config = dict(
    image_size=24,
    fused_qkv=False,
    bias='all',
    inner_norm=False,
    num_experts=16,
    moe_every=2,
    shared_expert=False,
    beta1=0.95,
    max_precond_dim=1024,
    batch_size=256,
    epochs=20.9,
    adamw_weight_decay_other_params=0,
)
Rows from block 3 of a small multi-label image tagger, named by matrix and row number. Rows with one number within an expert belong to one neuron, the router's apart. Each number is 128 + 32 x the weight over its row's rms, rounded and kept within 0 to 255. All counts start at 0. Numbers have three digits each. After the name is the row's rms in percent of the matrix's.
After each expert's rows are labels from the 100 images, of 14848, where the router gives the expert most weight on average: "responds to" is what is common among them. Only what is clearly more common there than usual is listed. The data: regions of photos with short descriptions (Visual Genome). In brackets: how many of the 100.
# router: router (model.blocks.3.mlp.router.weight, 16x256, trained with AdamW), inputs 0-127
# gate: expert gate (model.blocks.3.mlp.gate, 16x128x256), inputs 0-127
# up: expert up (model.blocks.3.mlp.up, 16x128x256), inputs 0-127
# down: expert down (model.blocks.3.mlp.down, 16x256x128, transposed), outputs 0-127

# expert 11
router.11 102:096123092083112109158172139065122089107143134095076147153142147127137119155096082129150109219083124115143148149150128145107150142187172157113142152080125142144155137158154120148197121118123085086163198123093128125189074147144114176193082098121109126072123145142157067112142183098064168084186177151121110178156100168176141071094127141167153158065105143146099071170189175079181114148136
gate.0 107:090144171179170172171129136159066077129164055121165127139122109082145164107219107082169140138105150108149103170125089148142120093100091102197129125108090152132139084068116135094168121124135180157077085144175051120127129108074063154150087082129176220087157129142129124129140143143127110117092125141088093139133107151119186100085072099163100143124117136160098123114146157118060169062095
up.0 110:132116155104136106121174101077211127108048197089137128132101177132179066103127109117097135087133099136155092099139142085171104199124118134088170132083146160107131179142124125132085145132113136095196183116085178129122121146182144111112158181125138109137111122147135106141133096081152111139161156125151128128168149121135046178135177099081109113160108141187183176138130089119158124201117
down.0 106:106145099134083112149110128110138152124128145072168074118180130117149115185147157194116135141115133047129100156101123186104095138131152155170136107172121117112132128120113165100126083111123155114084124193148115157106110151112076166087124129121127140098136171111112175193128186154102151119104068160107172139075124152136100076134104112097139155129181134095142203060152098085178142136093
gate.1 084:146098171117117136168051158137138118126111106165111097090114140169119176071098186118119158128127174132100156142174145161127127129128187159128148127088119112122172192184161125193103167088170102130119144127107101177090127088176146119150152183158207101169157162134124069125122145055172151143143147137096112166037105101115117107076150088144127159196157094082195119129066112147136087178161
up.1 077:153138084133133116103195142118110155131186165071148157129153103073146102173153099114150100140116101128151060131098108090120120112101082097146102137173134169110102057074138110065152098150109136150111107123171144082141143144045124136123125087086085147075089065134167181135156102177097101132124110099153131098184151159114107141168098179096132105073115182169070107145175130106127173142114
down.1 080:105073116157108192172086112112113132175138137130160169114126137121169164154111118092130163129164124119117131110138131089179142139145204139134136159089150142104108160103067129125146148116105125080065096136150108090149147171082185153126068071162163134131135094111081123114142202088156145117112137119044123143066159144166116090131162090221137156139099151137193109130148140099081097167141
gate.2 113:055168163139141130153137127213121178142135143100133092091119094139171134163117168187145131104128163137055130120150109130131080146162179122092172202139163165130195116096174109103188165108094127113124154116126152116132171167171143124140119141166117094159156109129160144175155111132118124127107096130073116103105193102121109118149153141162116144115180125103120138128126119134108115038154
up.2 108:222097088138092097128093139097113092087110140157151130156110140120145163090095116070144173113134134124189130122088126152109146127093080133155116091132052103103095142181112134085080149144217102129162110119146099181185163034059101143097149134088095151102106177143088140103091123117148126108147151123170101146139102135173127134117099130038150125148101134138128131143136150134139173198096
down.2 112:138105203136162108102183134069148125071110111093111109184147132119164143105162136114133154101178131126071093133140180119102192149111098156162125153098097141134073187158132125102125179122141122121130099155132159112118089130189138175172091099108153113127107116167114113141137111071191113157167126172110071192087125115131086126129126155136103097093125111087076084154112167118149114166167
gate.3 091:156159134103138122160139162114048175120160128184104169075121125192165159128160207095100114152121129101153092125136204107081118153168123121092107157115170179097108117067121065126035096128076108070138107104153113126110164070121100166099104133119114173139124126055165147061087171153083121154100092121169128212130108193164158135171148073096098167156172184149206106098150163163135117119148
up.3 086:137125140106118081148077167179116082114136198110121171140154198139173127084147091143132110180078106156102048147110148150124115101137137149163144097088139164153089136156142135097164147156195132141117097201094119147194149181123090089220152161162144139081196158079142110130159135125161094132087103097128097097144139087170214108135079191100092125107242119145144179129128113156137112189137
down.3 080:134115129154137120147130103093147170184139138120115054124164112129115181106166135108152136139047105092164115112137162171100108106138156116086076164108149097117149122198101072115120178144094135137089122133131124137175112104104107118130139165069119102196142169138110164162131119091067082125134134128102107086094163162137183186145163128179127230156130158170194118114187086091126166105114
gate.4 102:136120110118067150142085063153117196180111156201142156166128113136108128152182117135077120140073123143148164133162142125150134071160135130119126031153127108164149134148176113118145150164103171150097164155146107133126103138150139086133203176086163099083126066114164119164091094153124144124115142105148155154131103195136136161128105066126102160114154111108129124084176130148124172097186
up.4 107:145098128136104101082109089095107138164155109187165142129167136185106138141134114149126110142113137138214114131124109120166145146147140059139150078157133076149133111120143126128103190095161179142119097096119180140148153121131122135141130103123186112145095149090097123122098116152090162161126141102116101165110111151188188079134107151118104091093106124118105079169169166148144146149144
down.4 103:157182099126077154087104133111150114170122095156122137038089132094127166157178094115124141082184136100146164164126105175103060100204107171099115166130077178075163124117134128157160136144075080100125096121107118126177125159149117040125080135086147150085146137165116172112122078141074149101181080116172176144114148092168165151174174149130151133147166146172130112138119139119150097090136
responds to: text has "plane" (33)

# expert 0
router.0 093:131111059104141148114065120118151108131132146121090152125176140156165123142088097112127119194110107082155144144097186127094109105193137177091100166088114149108158067160077085160183124176128126093161139152083121164177162125133161165163114131116162077087160144148130078119173194117081131081137130184102146159100137140180099134136137106168138099133101136112145116141110207110206113121155
gate.0 107:102115083108136119124098088172092195111150125082167200090105112091091118122126093161112077135098154123183137163192084104114134082148167165105191158113155174115154103127138185105153101152126177121143154139121148066168127128168062119107152096145154131117127130150119140106100151125136133134098133126050096120081141093152166087156178167130122129167175151111103185130097082166131115074098
up.0 112:162126163142118137141160168086162078147107129172102064187159149170154140143124174104156180108158103122079143103070168158132117165110073084166049112139104094142088163112119078152106141112132069130123108103142121185101123141082205134134120171112091121138119127118134102143145102135115144119159130135185159139182118164086092153100097098123136122081070114146160076123165172102123128174174
down.0 108:161174120160197148131125196171119177136150079150139131140146130051087146150139064151158120200180136126120118140136155134137137138145116181118170088146093129102161106091093172107162163090104200089104162144154157164114130149124119133106098117111119144139179091184096122095094152118089192076107066102116054132114118118096178092074185047124156106084101143160134135132075126094135132129136
gate.1 078:076132136123113160145119127173093084149167159175141154137160062206103113154161152131095141100142117186122212158172125112141100095166143115064151103102065157157156135060085188124083114155101160161136116096174144110110133162116143156079205111080157105146093128096067171177171135139149141157120120131123117193112113140038122082179138124124069153121115161107090135125077088122123123097138
up.1 082:149087140141140101133156074138236122012066100167117120173148144118157151144122141120124172166123132129126156141054174115152090086099148161156125084152173187141097119139122092134096151102123115119053095159112126082122179160117124102141129114141100120108110129100138113144115111101130149204111128090148202136138136157171097167128140109148163120156129118115148146184124102115132158152148
down.1 076:148106149166130092159135223072099122160143134168085092119166151100096155142126090114121135088131126125197118150132177059105204136127133106141155108121135162201105102133101077113115125115110108118181153124105142101149091163158207127088109149119108146184160155126093119100112054154138090135124086116121102116105140116135169107093142144109141121104166168137070113180125159147096122162150
gate.2 096:081089106137135150117168106136104134176152184182152146149105096128182112225143121144145100171136139129221183163140157099111172173121149106144109141163161073065180163152178207078122129108165114171098129078128082072121116179134103135100208126131147075109153063141104132125102090117125169155095063077064142121146147096126079065124155115145148089140151146123130168126118130084150124109162
up.2 102:060125118149083193134161140197153145150153228146089144136156176143118125193097113121105091115170171107127129151182053139091086133127113121083113059140131113093146177086119122079119137141150147149128139140186110141117126170124168118167191135094134090106152130120107132172065132123096160104152118060144131143150137100105105165105103111188145105146076185116146151148135092087172156117060
down.2 097:176103159151163146120132129098170115167149116123117145107131148150139152074163167125144118112146124180121116114135249056110079062158108082200124130159104134124105184118106146149127129165122082158204105172188149159140082168140118136120141109095099141096143120154152135150169100109102150147080096141090109119152067115183132152099142071076130177143156122094083106143141149132110101149131
gate.3 104:097133179002192164178129142116134114122096162084111081176183169104147143107102132144172153115108141122119101136064184128075093135113100143171096119179122105123104138121111094092111176165122101084098145150185129122097135103136141120112168153105130143107164186122151153111131170095178108130135141147140111110152096106072153134153164141144084142131083074116146180128194163149152167131125
up.3 107:121089121122137167216049130112114127123089168110124168131133123199122121146068118176145116151140159152146099140086111115134120119187090164173069162142137133092091139171066166135094177178140137174197189143155074148104140174124139084073060164153080121151092146136170151131091152128164164133122113094080108171105118142108154057079147100122141091114112150138169132137144180097117144083107
down.3 098:158094135070121096185124174109073109147169144164087103126095084162160093164162123131126141097175151173120122145178131143108100196153114086078151117129180143087110113119134073152102144144142115125141162157120108106102143136129097111106161151145132101114231142125123166099128216131182158098088143138097161100134049114098113150048125130085111120138178089125190126114132126176164144117125
gate.4 097:113126183140101075163145139097134117111148145103169114144136084151130171072164133119155174107145148166064138144187049108137147118104147183124124152146131183133116140140167135073091130170165132173127107088095131121104097089158139183077125136118145100136191146154174145121101097136125144140138120108111170135077095157174155083149101202129080193150090080095198122137146126157123178131141
up.4 089:146223125105100124142139065157130130141140152149172109176093124157164199091141131131091148147101148139138093133064128061130104084169156093111113148103146107078117148187104105164134132176146151114158101145108102207161115165115110088147107164141146139099121112138082115180109097186102127170154139153093129118150155094091121110109172019064171103136124131169114130103107110129098114149074
down.4 086:123163110138128137119041136143132194126110116112142109159144136122120128152160188068065141151177142141138057120122118214135111093111165105080110112131147162097149085152085139122088164176115064185066102125117199081132162147126115113108126185110079088166150172142133094090099125164173136170140079144159177044133168127174147129093121130108072147138130148161145118092116151157125065130129
responds to: text has "white" (30)

# expert 7
router.7 106:083152102139096147130119064134187118094150138084155116143140070074131142107115123129146140137123170128122123115108162144146099150102136108101157153087151092095088172138139137141119163154101129118091179072089125152145127150071159120120070136173116133112143144154192054072112132138177141087125106144138166097122094100127104102179097111099126155127154158148132057163110085206145046150125
gate.0 111:127120101093131129107110151131163122108115106154172183122145193119054103111108100140141116184160115143118152097134137133213118145137126177083110104167126164133133149153100133087086087168150119142041079116145171115116136162107147114138133097097132132068145165122195076109125149155116095107032120141113078150138127100171110174162089141130196171159197098121095094179164085130118183178150
up.0 107:110112104151087112133127132170172115134172133163128122148142153064107108160118076134136127123142102134143151135125166153157124087145117182104111129184093139143131126104186171084080140130128163085056100114116097107117140163098128137172112121190108092139144138062121142110068127150148106111111083107183039173131158120164138117152195076113146136109131163143135127111150113156160122104136
down.0 103:066117105145082127127136117104109120163084132111134125118158199098148137108114098095083151078160118168124088119170085083071133070142086133154133132113074157104105112193146135166152168137087157116078140155082156120098108148077212142134141124151089118103143136124099090130119125131092100152179091101125116196112166077109108115119156173078116161145139116159038121167150096150110100142151
gate.1 093:152165123125115106116133158177161166123226123148098131128087163077103118115163119145057105104161142123173082086148170129099163092141147104137153166189131099127104149096103072103157158144117132129119111080114147160172115149158075135153162151112182114126100175123150087161161150130151137138064179150150141112156168107163124146092122059165156071121122143169107146108148110116151077125182
up.1 091:151143127124132109122120134170153144132218096134106147139110172054104127143173108118075110094165148127148109087135172136094159106147143136136138166195134083157116128102097070085173153133108116125130120068125127143160086125177058108140166161108162108127114179115149074135175180126141102165050181156158147138149144076163114144099121081149149074135119168148085162120137116132113090127184
down.1 098:156182126149120125126134122133193096128163095096114170134188074159124152079111172162177112145118099122166154164088173163163163106150146129117138120149189172067127127140101101126142180107160115157173151159110092124163134067134180104156180153159116177164137162148103092115154135081138122170207114126062129086210142109172095082081147189172182154183117162138067123121117139123158167121130
gate.2 100:113172133109135150155128137119138153162172127120186138152069152213127123172165111166130149152169117133103039058051248134126108144134157112130128079147106107115152185156126098141087179084136142155110147125128120032152129114074123121138139164119115167109133109137137099114099104120061122170106069117141116115156158149159141132105154083117123190142127097119110135128146074097093162091082
up.2 098:203095119165148120119147129175108105135111131159101103081137072087134133146097129092103090113077133144136153171195033108143118141100155110116174120090120141100112120124100125135165097179140171122154114128114137170090155139171129159102140096125118105137132108113089187077140142106166126085167137145114129063069121118114161172115125168130134043099083136133165150111111158120112150175158
down.2 096:126116138169072163134097083086111126168118098177176137133139130154164112108153086073066090170134099152113103159203128145086121151098174156168150124118043168059167144141138121124134156135120111080092129163112134144144126106117145186112075182072137157178132115075139123142150079062100167103127098069098121123133121140165121115081091117178163060127106104151106143145143120136093130110135
gate.3 103:076135061085153120177091133106140105122110102169133103111163131113112127136147143125113145138136110105147159103181145133127154173102134106166153083100115129118081147169175140145124125097137105120145135181162109168195132132097164151093181118121082056106160119155103185166112098131057132138120114182157131128204026203113112106164135099166111089107097114141117141143142104138088078154152
up.3 108:158050189158094126054146164140114142161123158078094146144099134158163147158101144151133056133145148154106092153130123121103119118146150165116099147159104082138163137091063142083126107146141126109106101091083105125073144144165094101173128143163185186156076142111150075092137131118178114153157088116069140132084205112134139147103128193102133147158175139149162094140115170129177168124105
down.3 110:154186199153183190108121133126128124122093145070109118155123164059153121121141187133078148098143181142115134109161137156060168119120159162164178081101118153145129146151122150076132171137167198116095086128113169122144060056113146159133135106120162094073169150199106142133136108073105132180157095146105140054149128128139119066177091096184083167113147127147125104080115085145127097145108
gate.4 112:165140141079142115063122113149127127191081165215114163129152148104118107164142130116149162109094095094133152126155090130127132102154165105123143116136108146155109111165158133168146120108121146116096145063143150102193107138123153171041137157090140157155119136127139104148143113128083107141118118173166054132126100137140080179174039172098121145144135108177101139126142180071113111120094
up.4 110:091119091126094129138139135173164138138088116111124119128136149126125135118179173171127162121078077104123142187149122093160099101194167210144175095107136119164104130184161112135109119062107068102145147142158128177163135110152109166120095085077126106124163140094131079062165108090106129101106105152123098145155110124126112195157082195085149107139128092144095105185102122125095149165126
down.4 111:142099063097161114173106145129141164112143117151109129085113161169066136150142083129187090139104072202138142195124081149147076109141130098142116137126120158146076058162119140187189132145123059170118097118131160102116123111115147148163111076151098110137094149163144183063175161132103147131122160148085179114115163153146128162085186150127165105127113153147090108114156100137088118115157
responds to: text has "grass" (29)

# expert 12
router.12 106:084176079150102071174135119096148118106132152132101124146181151096147157140089122154089157124166153104126181105137120124115092141166132098067094114141126159104147122147118114114159076142051106098170160134116144146174144067127161168142092131103126145081082120099147150063122121071121149080157102145124106150142107158203108104155174136106141133066134156158117088166157109090148106089168
gate.0 105:176182171169137132132188145086164091118136140112137113114085168086145102150158205096147129145180056132146111134140157183081123090105103133138167176101228163140098107105131127190156121119166151198092133124118086119131121191153167114123182121095153091129099151093188136130166121128105107107104118126096105143115117103075164121130117196124128124138139113063095088147128125123093125102138
up.0 112:098055076120155126149084095133090141085089082118114162137147105137085117115104048136105128094125202138158128075081125116131160126147109110053094090164077137112189110165139162090100179159096099101161108152111139144170133099129109144110109095157133155137152122150036116088064111192132141131150184138138163141137158134140154173146152037130146134124111185172133150116104184135160166147105
down.0 115:159113111120061067060123170137085050123042151134139098139123131123147101093195170101171126152121123138115141118128154110171182111175142119121139168116120198059152127150137057142160095109112174116144117118180115151130147085205154121120153088107120149126152119127125150114171169145068105154114106102136102135154091096086156147119149156143097051133150117090115148075123110209136089143207
gate.1 085:059184173139123173204167173096106117107147144154111160062143132174111141060052060089125086105123147102131066146081181173128083149159119075158140182136107111143109072180118116151165113172176105105122121142145164167132128150080155068137087117159117189123123099133106138142144082074125138157098118144111132157104159084136196131110120087131138073048112181125149093135104129095163128113134
up.1 091:162070132149138133157111108066182125114145136083126198104141072151179058153156116135095113162115106159119132156115144117088118099133085152080146131149102125135110128171113107074085130122121096163127078096140184134152099111180081171140165141187109076184129154126100139113117167171080134184148154121217137163146118091174066171080130132125114108142138132102105166121081111097103121107139
down.1 085:105113081096102113169109158100085212167108144118105153102191151133143155094138159101090094124165179163095202071111144109114125151162122178101091127102114105125196117117093205115113130105098095164147182160107128088103135119110105070127100114141098135133149133113157111144143127184094135131133166168081078165124161152064162118154178212132148170083097148162115149124102115130125153131129
gate.2 110:086120122188102112154095103089123126077146117131084161112150098097126175174147087153127094149151066162133087098096119154136122189147133076138130156139064111135143105081161133175151132138156118109082115145127144124079149168156143073125099102130110176174114090116081101132085136101172112118101114125103100107128119083169157129165164134200182117139108087134125111099139129179130102083109
up.2 130:093123092144107113154162078140122226148131080161144120111118153157090091123178117075072161152137105096147164180124154115117144088081158096145101152158115170173204091114112109147140167097105098136142068179168127126111149117128152143044176089104119153096149175109149112148113150160196130123158114137110138174109133130106128116141152182137117048099114156110096127136134171129081135137149
down.2 110:150103108152105166152153098118155123106118106110098161178153173105118091129136126169107134152089088078090123094193149090120134119154140134134132116141109049128089120081124169127147228101128126125102054196139087122140165173113162100131113167109167082123107102129178112143159158167142154101151136098196184112152118146058145148065136130172140115066063195152111125109156086131083182143110
gate.3 074:168084162137126122100135149149113113095170070105148123197110094155146048100123094135136123105174105173129060045093059128124139043153143123132165144123165108193118138142096110100136160079179130108176119086141127152116133140135078130130063183139091146093162091114157142125111157124126121130083149085127168120113204097110122125056104197145123133149164177135173141143153157118136129130107
up.3 074:199106185099126103170134102122098093091168046079140103164162152094151155127137143106128081114168112155149120076142082138150105125102112117110219132118129164180104176142083126152116154073206141067165146113142139154156108093115144179095158117104084133095150138070168163114093141149117085119102144110124162128098191097103125152093137121130149134153102133166173147190120153125117138115110
down.3 069:080205118132097175170136069100131134209126053129152140152113135167129098092110106166089171123121133143173102077124126128151107073123133134095180136043173100147129124147183148116138137131091193184088132119132125106186134121159134120162105110115109092156108111188093069092153142089143090187134115098091147111131130127079119131130161133142148110076107114167120087056175166139100122119163
gate.4 125:099096189104111104130101147160200146121173138133062178151139096066070156090125085162152090089190167179116143072086078197140141139124132128134122135129103116096178117139134187103066160108147123144133148090120154232086191169107152135136133137088149164167105109112137126136114112125163144109135154096118175156164171105150148158188126091139122102088140115133133198105102084109118096099167
up.4 128:117134067128152156091192128085132113150070108156192084131091083170149102143146165134089170157103156108232129148160175058154125097129142159127132183103121136167121143100131129119157139171105138128149087175118061056139075090098122130101122088197111145106174138169129116130120094107105133133116136168121113095119121122094135160124128169110093081153105170100162110175103101094132196159130
down.4 135:136124124150130137120110092109083164104137091141122136149090151172166113155125099151126106163123144119118094091100133178106116110108117082152107115102156150157106136117139123135094086143163142138140109112102093210101162179121079098149128116110147058109131178162117097052112152153092126119080114143140115097150170047134105145122141135176110150109105187139118088155162147128161116121181
responds to: text has "red" (25)

# expert 6
router.6 103:143166118117120086122081126134076104162132082176184125120113133164129164104197084140129094152135132061110108131159083055108119145145145177116152079127132132117126113113169148103138123130137111133064126067117151140099155096163124110119130152101159194073182166142115120109139090135107110152094087120149133142124090154155164153173141103114095093103166124164177116103145117107122126084157
gate.0 106:143080124144109097099145096121042114138117090085144195136191137135082123124095126165117122138117130209140110100104068119087186073214083137135141097113114106114084132111146108103134083172091164125154153114134095124089101155112137122157113097123141089166117147128119099138143128142148177134128164118117129121143120060077175096137096185194119111117155166085125125159133127177134111134085
up.0 112:108116131143116103096088120132026091098117112101137201135183129141120127113097109156122106106095143223118105091124049124092154097190108125110143114138128113100066104122131099088137086172127154100193141154135079130108111152131117134108105108143146112193116138123122123114128083148176149139105145103160130138120136090111179083170076147174097126152155161109190124168149112199115134120066
down.0 108:101121123078135127183108140165180085190141120111104166121091152131095109120128187108124255126138077153121116116089120129178065088160133072104134070146146165161163156149114150152156132097093100134122094105133083138119129101165065135078180073119104124160147135076117111103120128144103127168136164098132038140132152120104156125146215150084130158087145087130155111138134119124103109169179
gate.1 094:131095072118126115164148063136115116159148109115095169163110200170096099085123147099117123193121123168166178185097135122150069118123105107103122179106162092150119041065162085147125104127092128121106087173106108114070093138115120147142138155097102145113201136074119173091143133098117139165100113124181180151083170128171079071102130217067105113101163077126122124067129095110148101129099
up.1 085:114142141142171155151074113142131159144149148173158143133120048090134076105142105094155084153118145138141074124112200090103165109124173141130182108110126125059135134192157121132162154092136184156143131125145095147132121122140082142156139070194135087105156222189161080101121148082117060142140172106105105122139124109103130150091069155153053132069090161157141146154073149088141116148145
down.1 091:129137097086139105125105120102108148117138182153103115189168118153103124122154131052135152166107100145048133135141148137125184123162139140123064105134168171087118148125152131065138152080176041134136126125103148135137156139149140111106141123148078109076102080133112129113076174134130146152136133117153144168135095140157215098098105053110154230052180122183116159076182118131084134130167
gate.2 109:170106120125105145091170102144107163128146139168079087080168156201127105149145135093140112093115083129079115072141074081089115105133124087159102142120097143119138096193165116185085154157123136119113128102093134137109128142184116141143169130121164157140131088157106186118168097096056105133131099127173133175133141062121110173130131113113190151141133165130116100095074103136140144156110
up.2 109:050077097075116130096139153158135183119131123101158138054120144203112141139126139118124079099151129157095056161176098168111122097172087052106177097145127129079122197124132155067090115141148114133099125114100097116096173116117124167156180185117102173109102231150152096127165142155125114092127177193098112099112156098110057179162107123089157132143113102117192090143026108110161147180108
down.2 098:167131151135124104135160118189144144065127136145096160146131122131061076124075089099184128174100125108095129095132217082128095095132178151143150124137151133117141121073149086102120159117162138130092151116052161138151132149131112140110099183100149149173132079184100110107158148115104145171117074082181155129099115122124166101085161164073134162078121095129104076147195096203126141121131
gate.3 111:038137151184121164180091181193115103128115097100133140098148175112206114115136127137121086119160159136073168101099077135109120188112115122154102197128133136080116166204119142130108170163123076084158140083122141098114168104128218173124139141101149122111086128123144156107130076145135132140074129079149095118074131101105122091140149129163169112138119125129045125117135160143123149068110
up.3 111:052122152145140153194105172179121100112107092100099162097158179101204109104125126145106079118157169110093170109094070120094116155150105145147083199134147133099112140184095148129119149153123073104162136100111121095101190100107211190157118129115176114148088127113147161115149107154139119149044126082131095144081146085126119091149129134155153096127102156107038124133114172130126131044105
down.3 110:178060118111203105143131146123151111094153108173127105160118133095086152133112155128125070078063156149125097076074118199153141054106141166112132120077151126114104109088129146129149128139099157156213153135150098097114122137129154084125060126146143185142210129125126128143141103096078104124095124079115079159141089100121108090145121107163136169163150101113113140119156126127141088157083
gate.4 107:087130162074154169145157107105136135172205146141120119119177117155158109166171115192170135119159109098170108104107121146133066083135141102100128127157141183107110094138093154154093120152091127144082084174052145075119118173096092146132150133122130164100085133104142138100143160111108062126084104173122153166164120102163163126111130083166157118096113161139155067150081122104086178207123
up.4 108:177122080133087076126158131161092128076059115136160124122120132101138161113191130074119125176125119097144092154141114100130127133084085145138139134085087083143128176080154127083169123114108163143138063175218079108126103096135103171093098120144143103117156162130115125128121087141128119173148161140153126093157135125102070139197171192067092146164100124089115121152153106150110078100139
down.4 111:062098108135161134116133145126143106107137135112105122164163096159097068164098118162135108091119132173157127168081131145150101125154113201133115103104132140119163102141143119169191140136121143142177110118165077122106105177173132095107113120060116123074157158111164118141096129178084129141149105210195105086122124096125054084132086143121100173124160110138184120139098139132082110183105
responds to: text has "shirt" (26)

# expert 9
router.9 104:124056081094038152102134141169145176167094145166168131139192096076133182168157093151116075173112097120170160101064132091146189116196094147184130176153106145136164084113093171070117184119133196108069157074135083142188161177157156129165169161146152074121138140143121104157120108122147075167079093135122118145129126105137113118187082117124148135147144171089110144174148171171094103131139
gate.0 076:164096126145144072113071153157138126129093142117117125062132123147138116100179139105150125126078155182106141085119213120150105109087118120143129123166106096099112134111183133135153163127132171148140130133134118125100105136035185128121052158149117105176135142189099164117120096124122130124080092116136097113119126147140125119134161125159138063148153128161114102094159145104169088139095
up.0 076:118179152093106139115184054139127096061141117087064105157125063147177140170117116156072121119105133137115135197135118200194107145107159076145109126146168121173188159134113071148106183121163114090163099096120131160132186176119158110112109103110090190109146083063178116096137092086163179128147132115133092135206129152054078123144138115148138152138070133157158103118118133136157169126125
down.0 074:150127033143127169134118152119123131135122133146149138173125053143159233070149112161103179182167154043114064145151122077126141148126110103091121077152123143175102165166113181113068145148091082062124057129135111158132132097115086116126135158097096112139178135150177183101089145141153098119095135089132140152134176169082146155082085124112115126109107119088137109099152118135099195151149
gate.1 096:116082117127089149092054124173165109190118081172130132096170063098097150113154179164144107190138154114123101154146098125065173146113082153155135065103105134134112134169123168088144133137106176114118145096116126152116148099180120100129155084112164098172092137142129142162116103163103145144133117097130102125066087109101128134124073087144191136137137158116084109180150108137137165131125
up.1 094:202146180132111131133204148122117115124125130078127132135076149128116139123109127114212097154128154168125085127097100141155129087138117113133069138149147100147062137120119180129135140175210148142118121083221076101106076156181176138174161138190086156107134117137089116083119118139108113139188119111184155150171147157129156083123165101145116152085136101142157179183153102080138124134099
down.1 096:125103122188063136147101056086120125102146144154138098103150145152133185151132113128095095095089087084151135098094142082083186139149128147113112102156147087165132150181134135106122102077166176110082161114114145139099170071119178132102096078103094147137137180104139154180112084123094175096101129124148137113144158105153142188136150094190114151098121157113107193140124105180093114119205
gate.2 097:132106152101093128144092066113108126145064183142135128130119146113117116171122120102140111096109107102169144157127133123184082108146160136077117163143093140173106141194156112104114163097183126092143163097077147083125128128140101099098135111137172123131126115084128120124145108143133151132172139147136067100120120077093062183166107113095134077016140094160134158100089110083135154120096
up.2 100:124153114136147115119142190161159128116198075096107140139146095154135155082124150141107138154119135148096132108151129153085171143130085139153141055107191115087136131077081156158162080114078141156116095156172135174131149117126154156142136123112109135126161140166147125127098175105137139109080150114108187165149159177154193077102101151179134188224157178107118107169150152170155097128176
down.2 098:098073154214139107100097178166135164129134168189136134146116147078161154116075108110153155130129162148079090160071102104121120117159150136146153205160090139202143132118116161104138135175134121186122109093149156136173144137153137084080217156172134118167140124106159150131175099135104127108122126103159124117163141124130114173151131164108096103117089101152156053134171143137182097072200
gate.3 110:097142153138105089066116122053129111117180086205092138118079127202170122146093083110133145130149113119149135156166164139124152149148147116088189141183158102177095062162087220115094061192142090134160101133160202106157126154075143135119101149118129194134072129169154140093064151110197164126082114139127153150116095114139126141057121162118126071069129103070112120138143184151184151139120
up.3 120:123170101157099156153096120163144140141089121107144173168141123089089163130113149175183081135109151086138173118116092125142076151093078206179137143105085155116152157102162106167110188092138054119166147148128102094082145166149081185144148131120097101131172149109122117173191102106114107117142099046145077101112102142100160126147085185098183160128166188172129120114074143136035132104135
down.3 112:091122131061142086149093220146163153061125117082121090093130082130180121094129193162102089168206131097119127170106146154083179110089106134066131128110081157087109136158119193145115155140104105115117188098111091139127121137112155109118084129207099130152146113176187207084161151097128141177092103135164149189141122098129169108088107117175095133099116125166134151154109117106171103132109
gate.4 087:126127118126130129083125130133088167131188185118124128161098107146152119118169120132155105181089146131147130169082118193171166138057125135198111166152088113156144095124093059129099147105110079149052097147102122083152145107122094108118106152107113141121187196178135107117128122104174106125114093140154146127166110172147075106170083130099193097137075062066161129083128106126076130137117
up.4 089:121158119114108078193110065097172127140095120100187122216096110095154136130143103139110103140169090167100138150131104099136162147159185105142150097131094035097132100164090142079146161111133126105169126113164147204089091161141181140179133143144157133130133103109136165166143127168054147088190165115106060152104163134120152174033141074135121173133144114139128147147133119107145150153098
down.4 081:178116172180179108179149153145055161073102180111110137108107093155122138088162215113126136084072125108180122128111094135113183204157134064129093111121196055111184093142144124127131089146109078126142094105138107144103122100115142098142130142072121126067119149113098168168116137110135077140118111111123117156090175048127157110110112130132159174176097138175067139116098143107117075096117
responds to: text has "elephant" (26)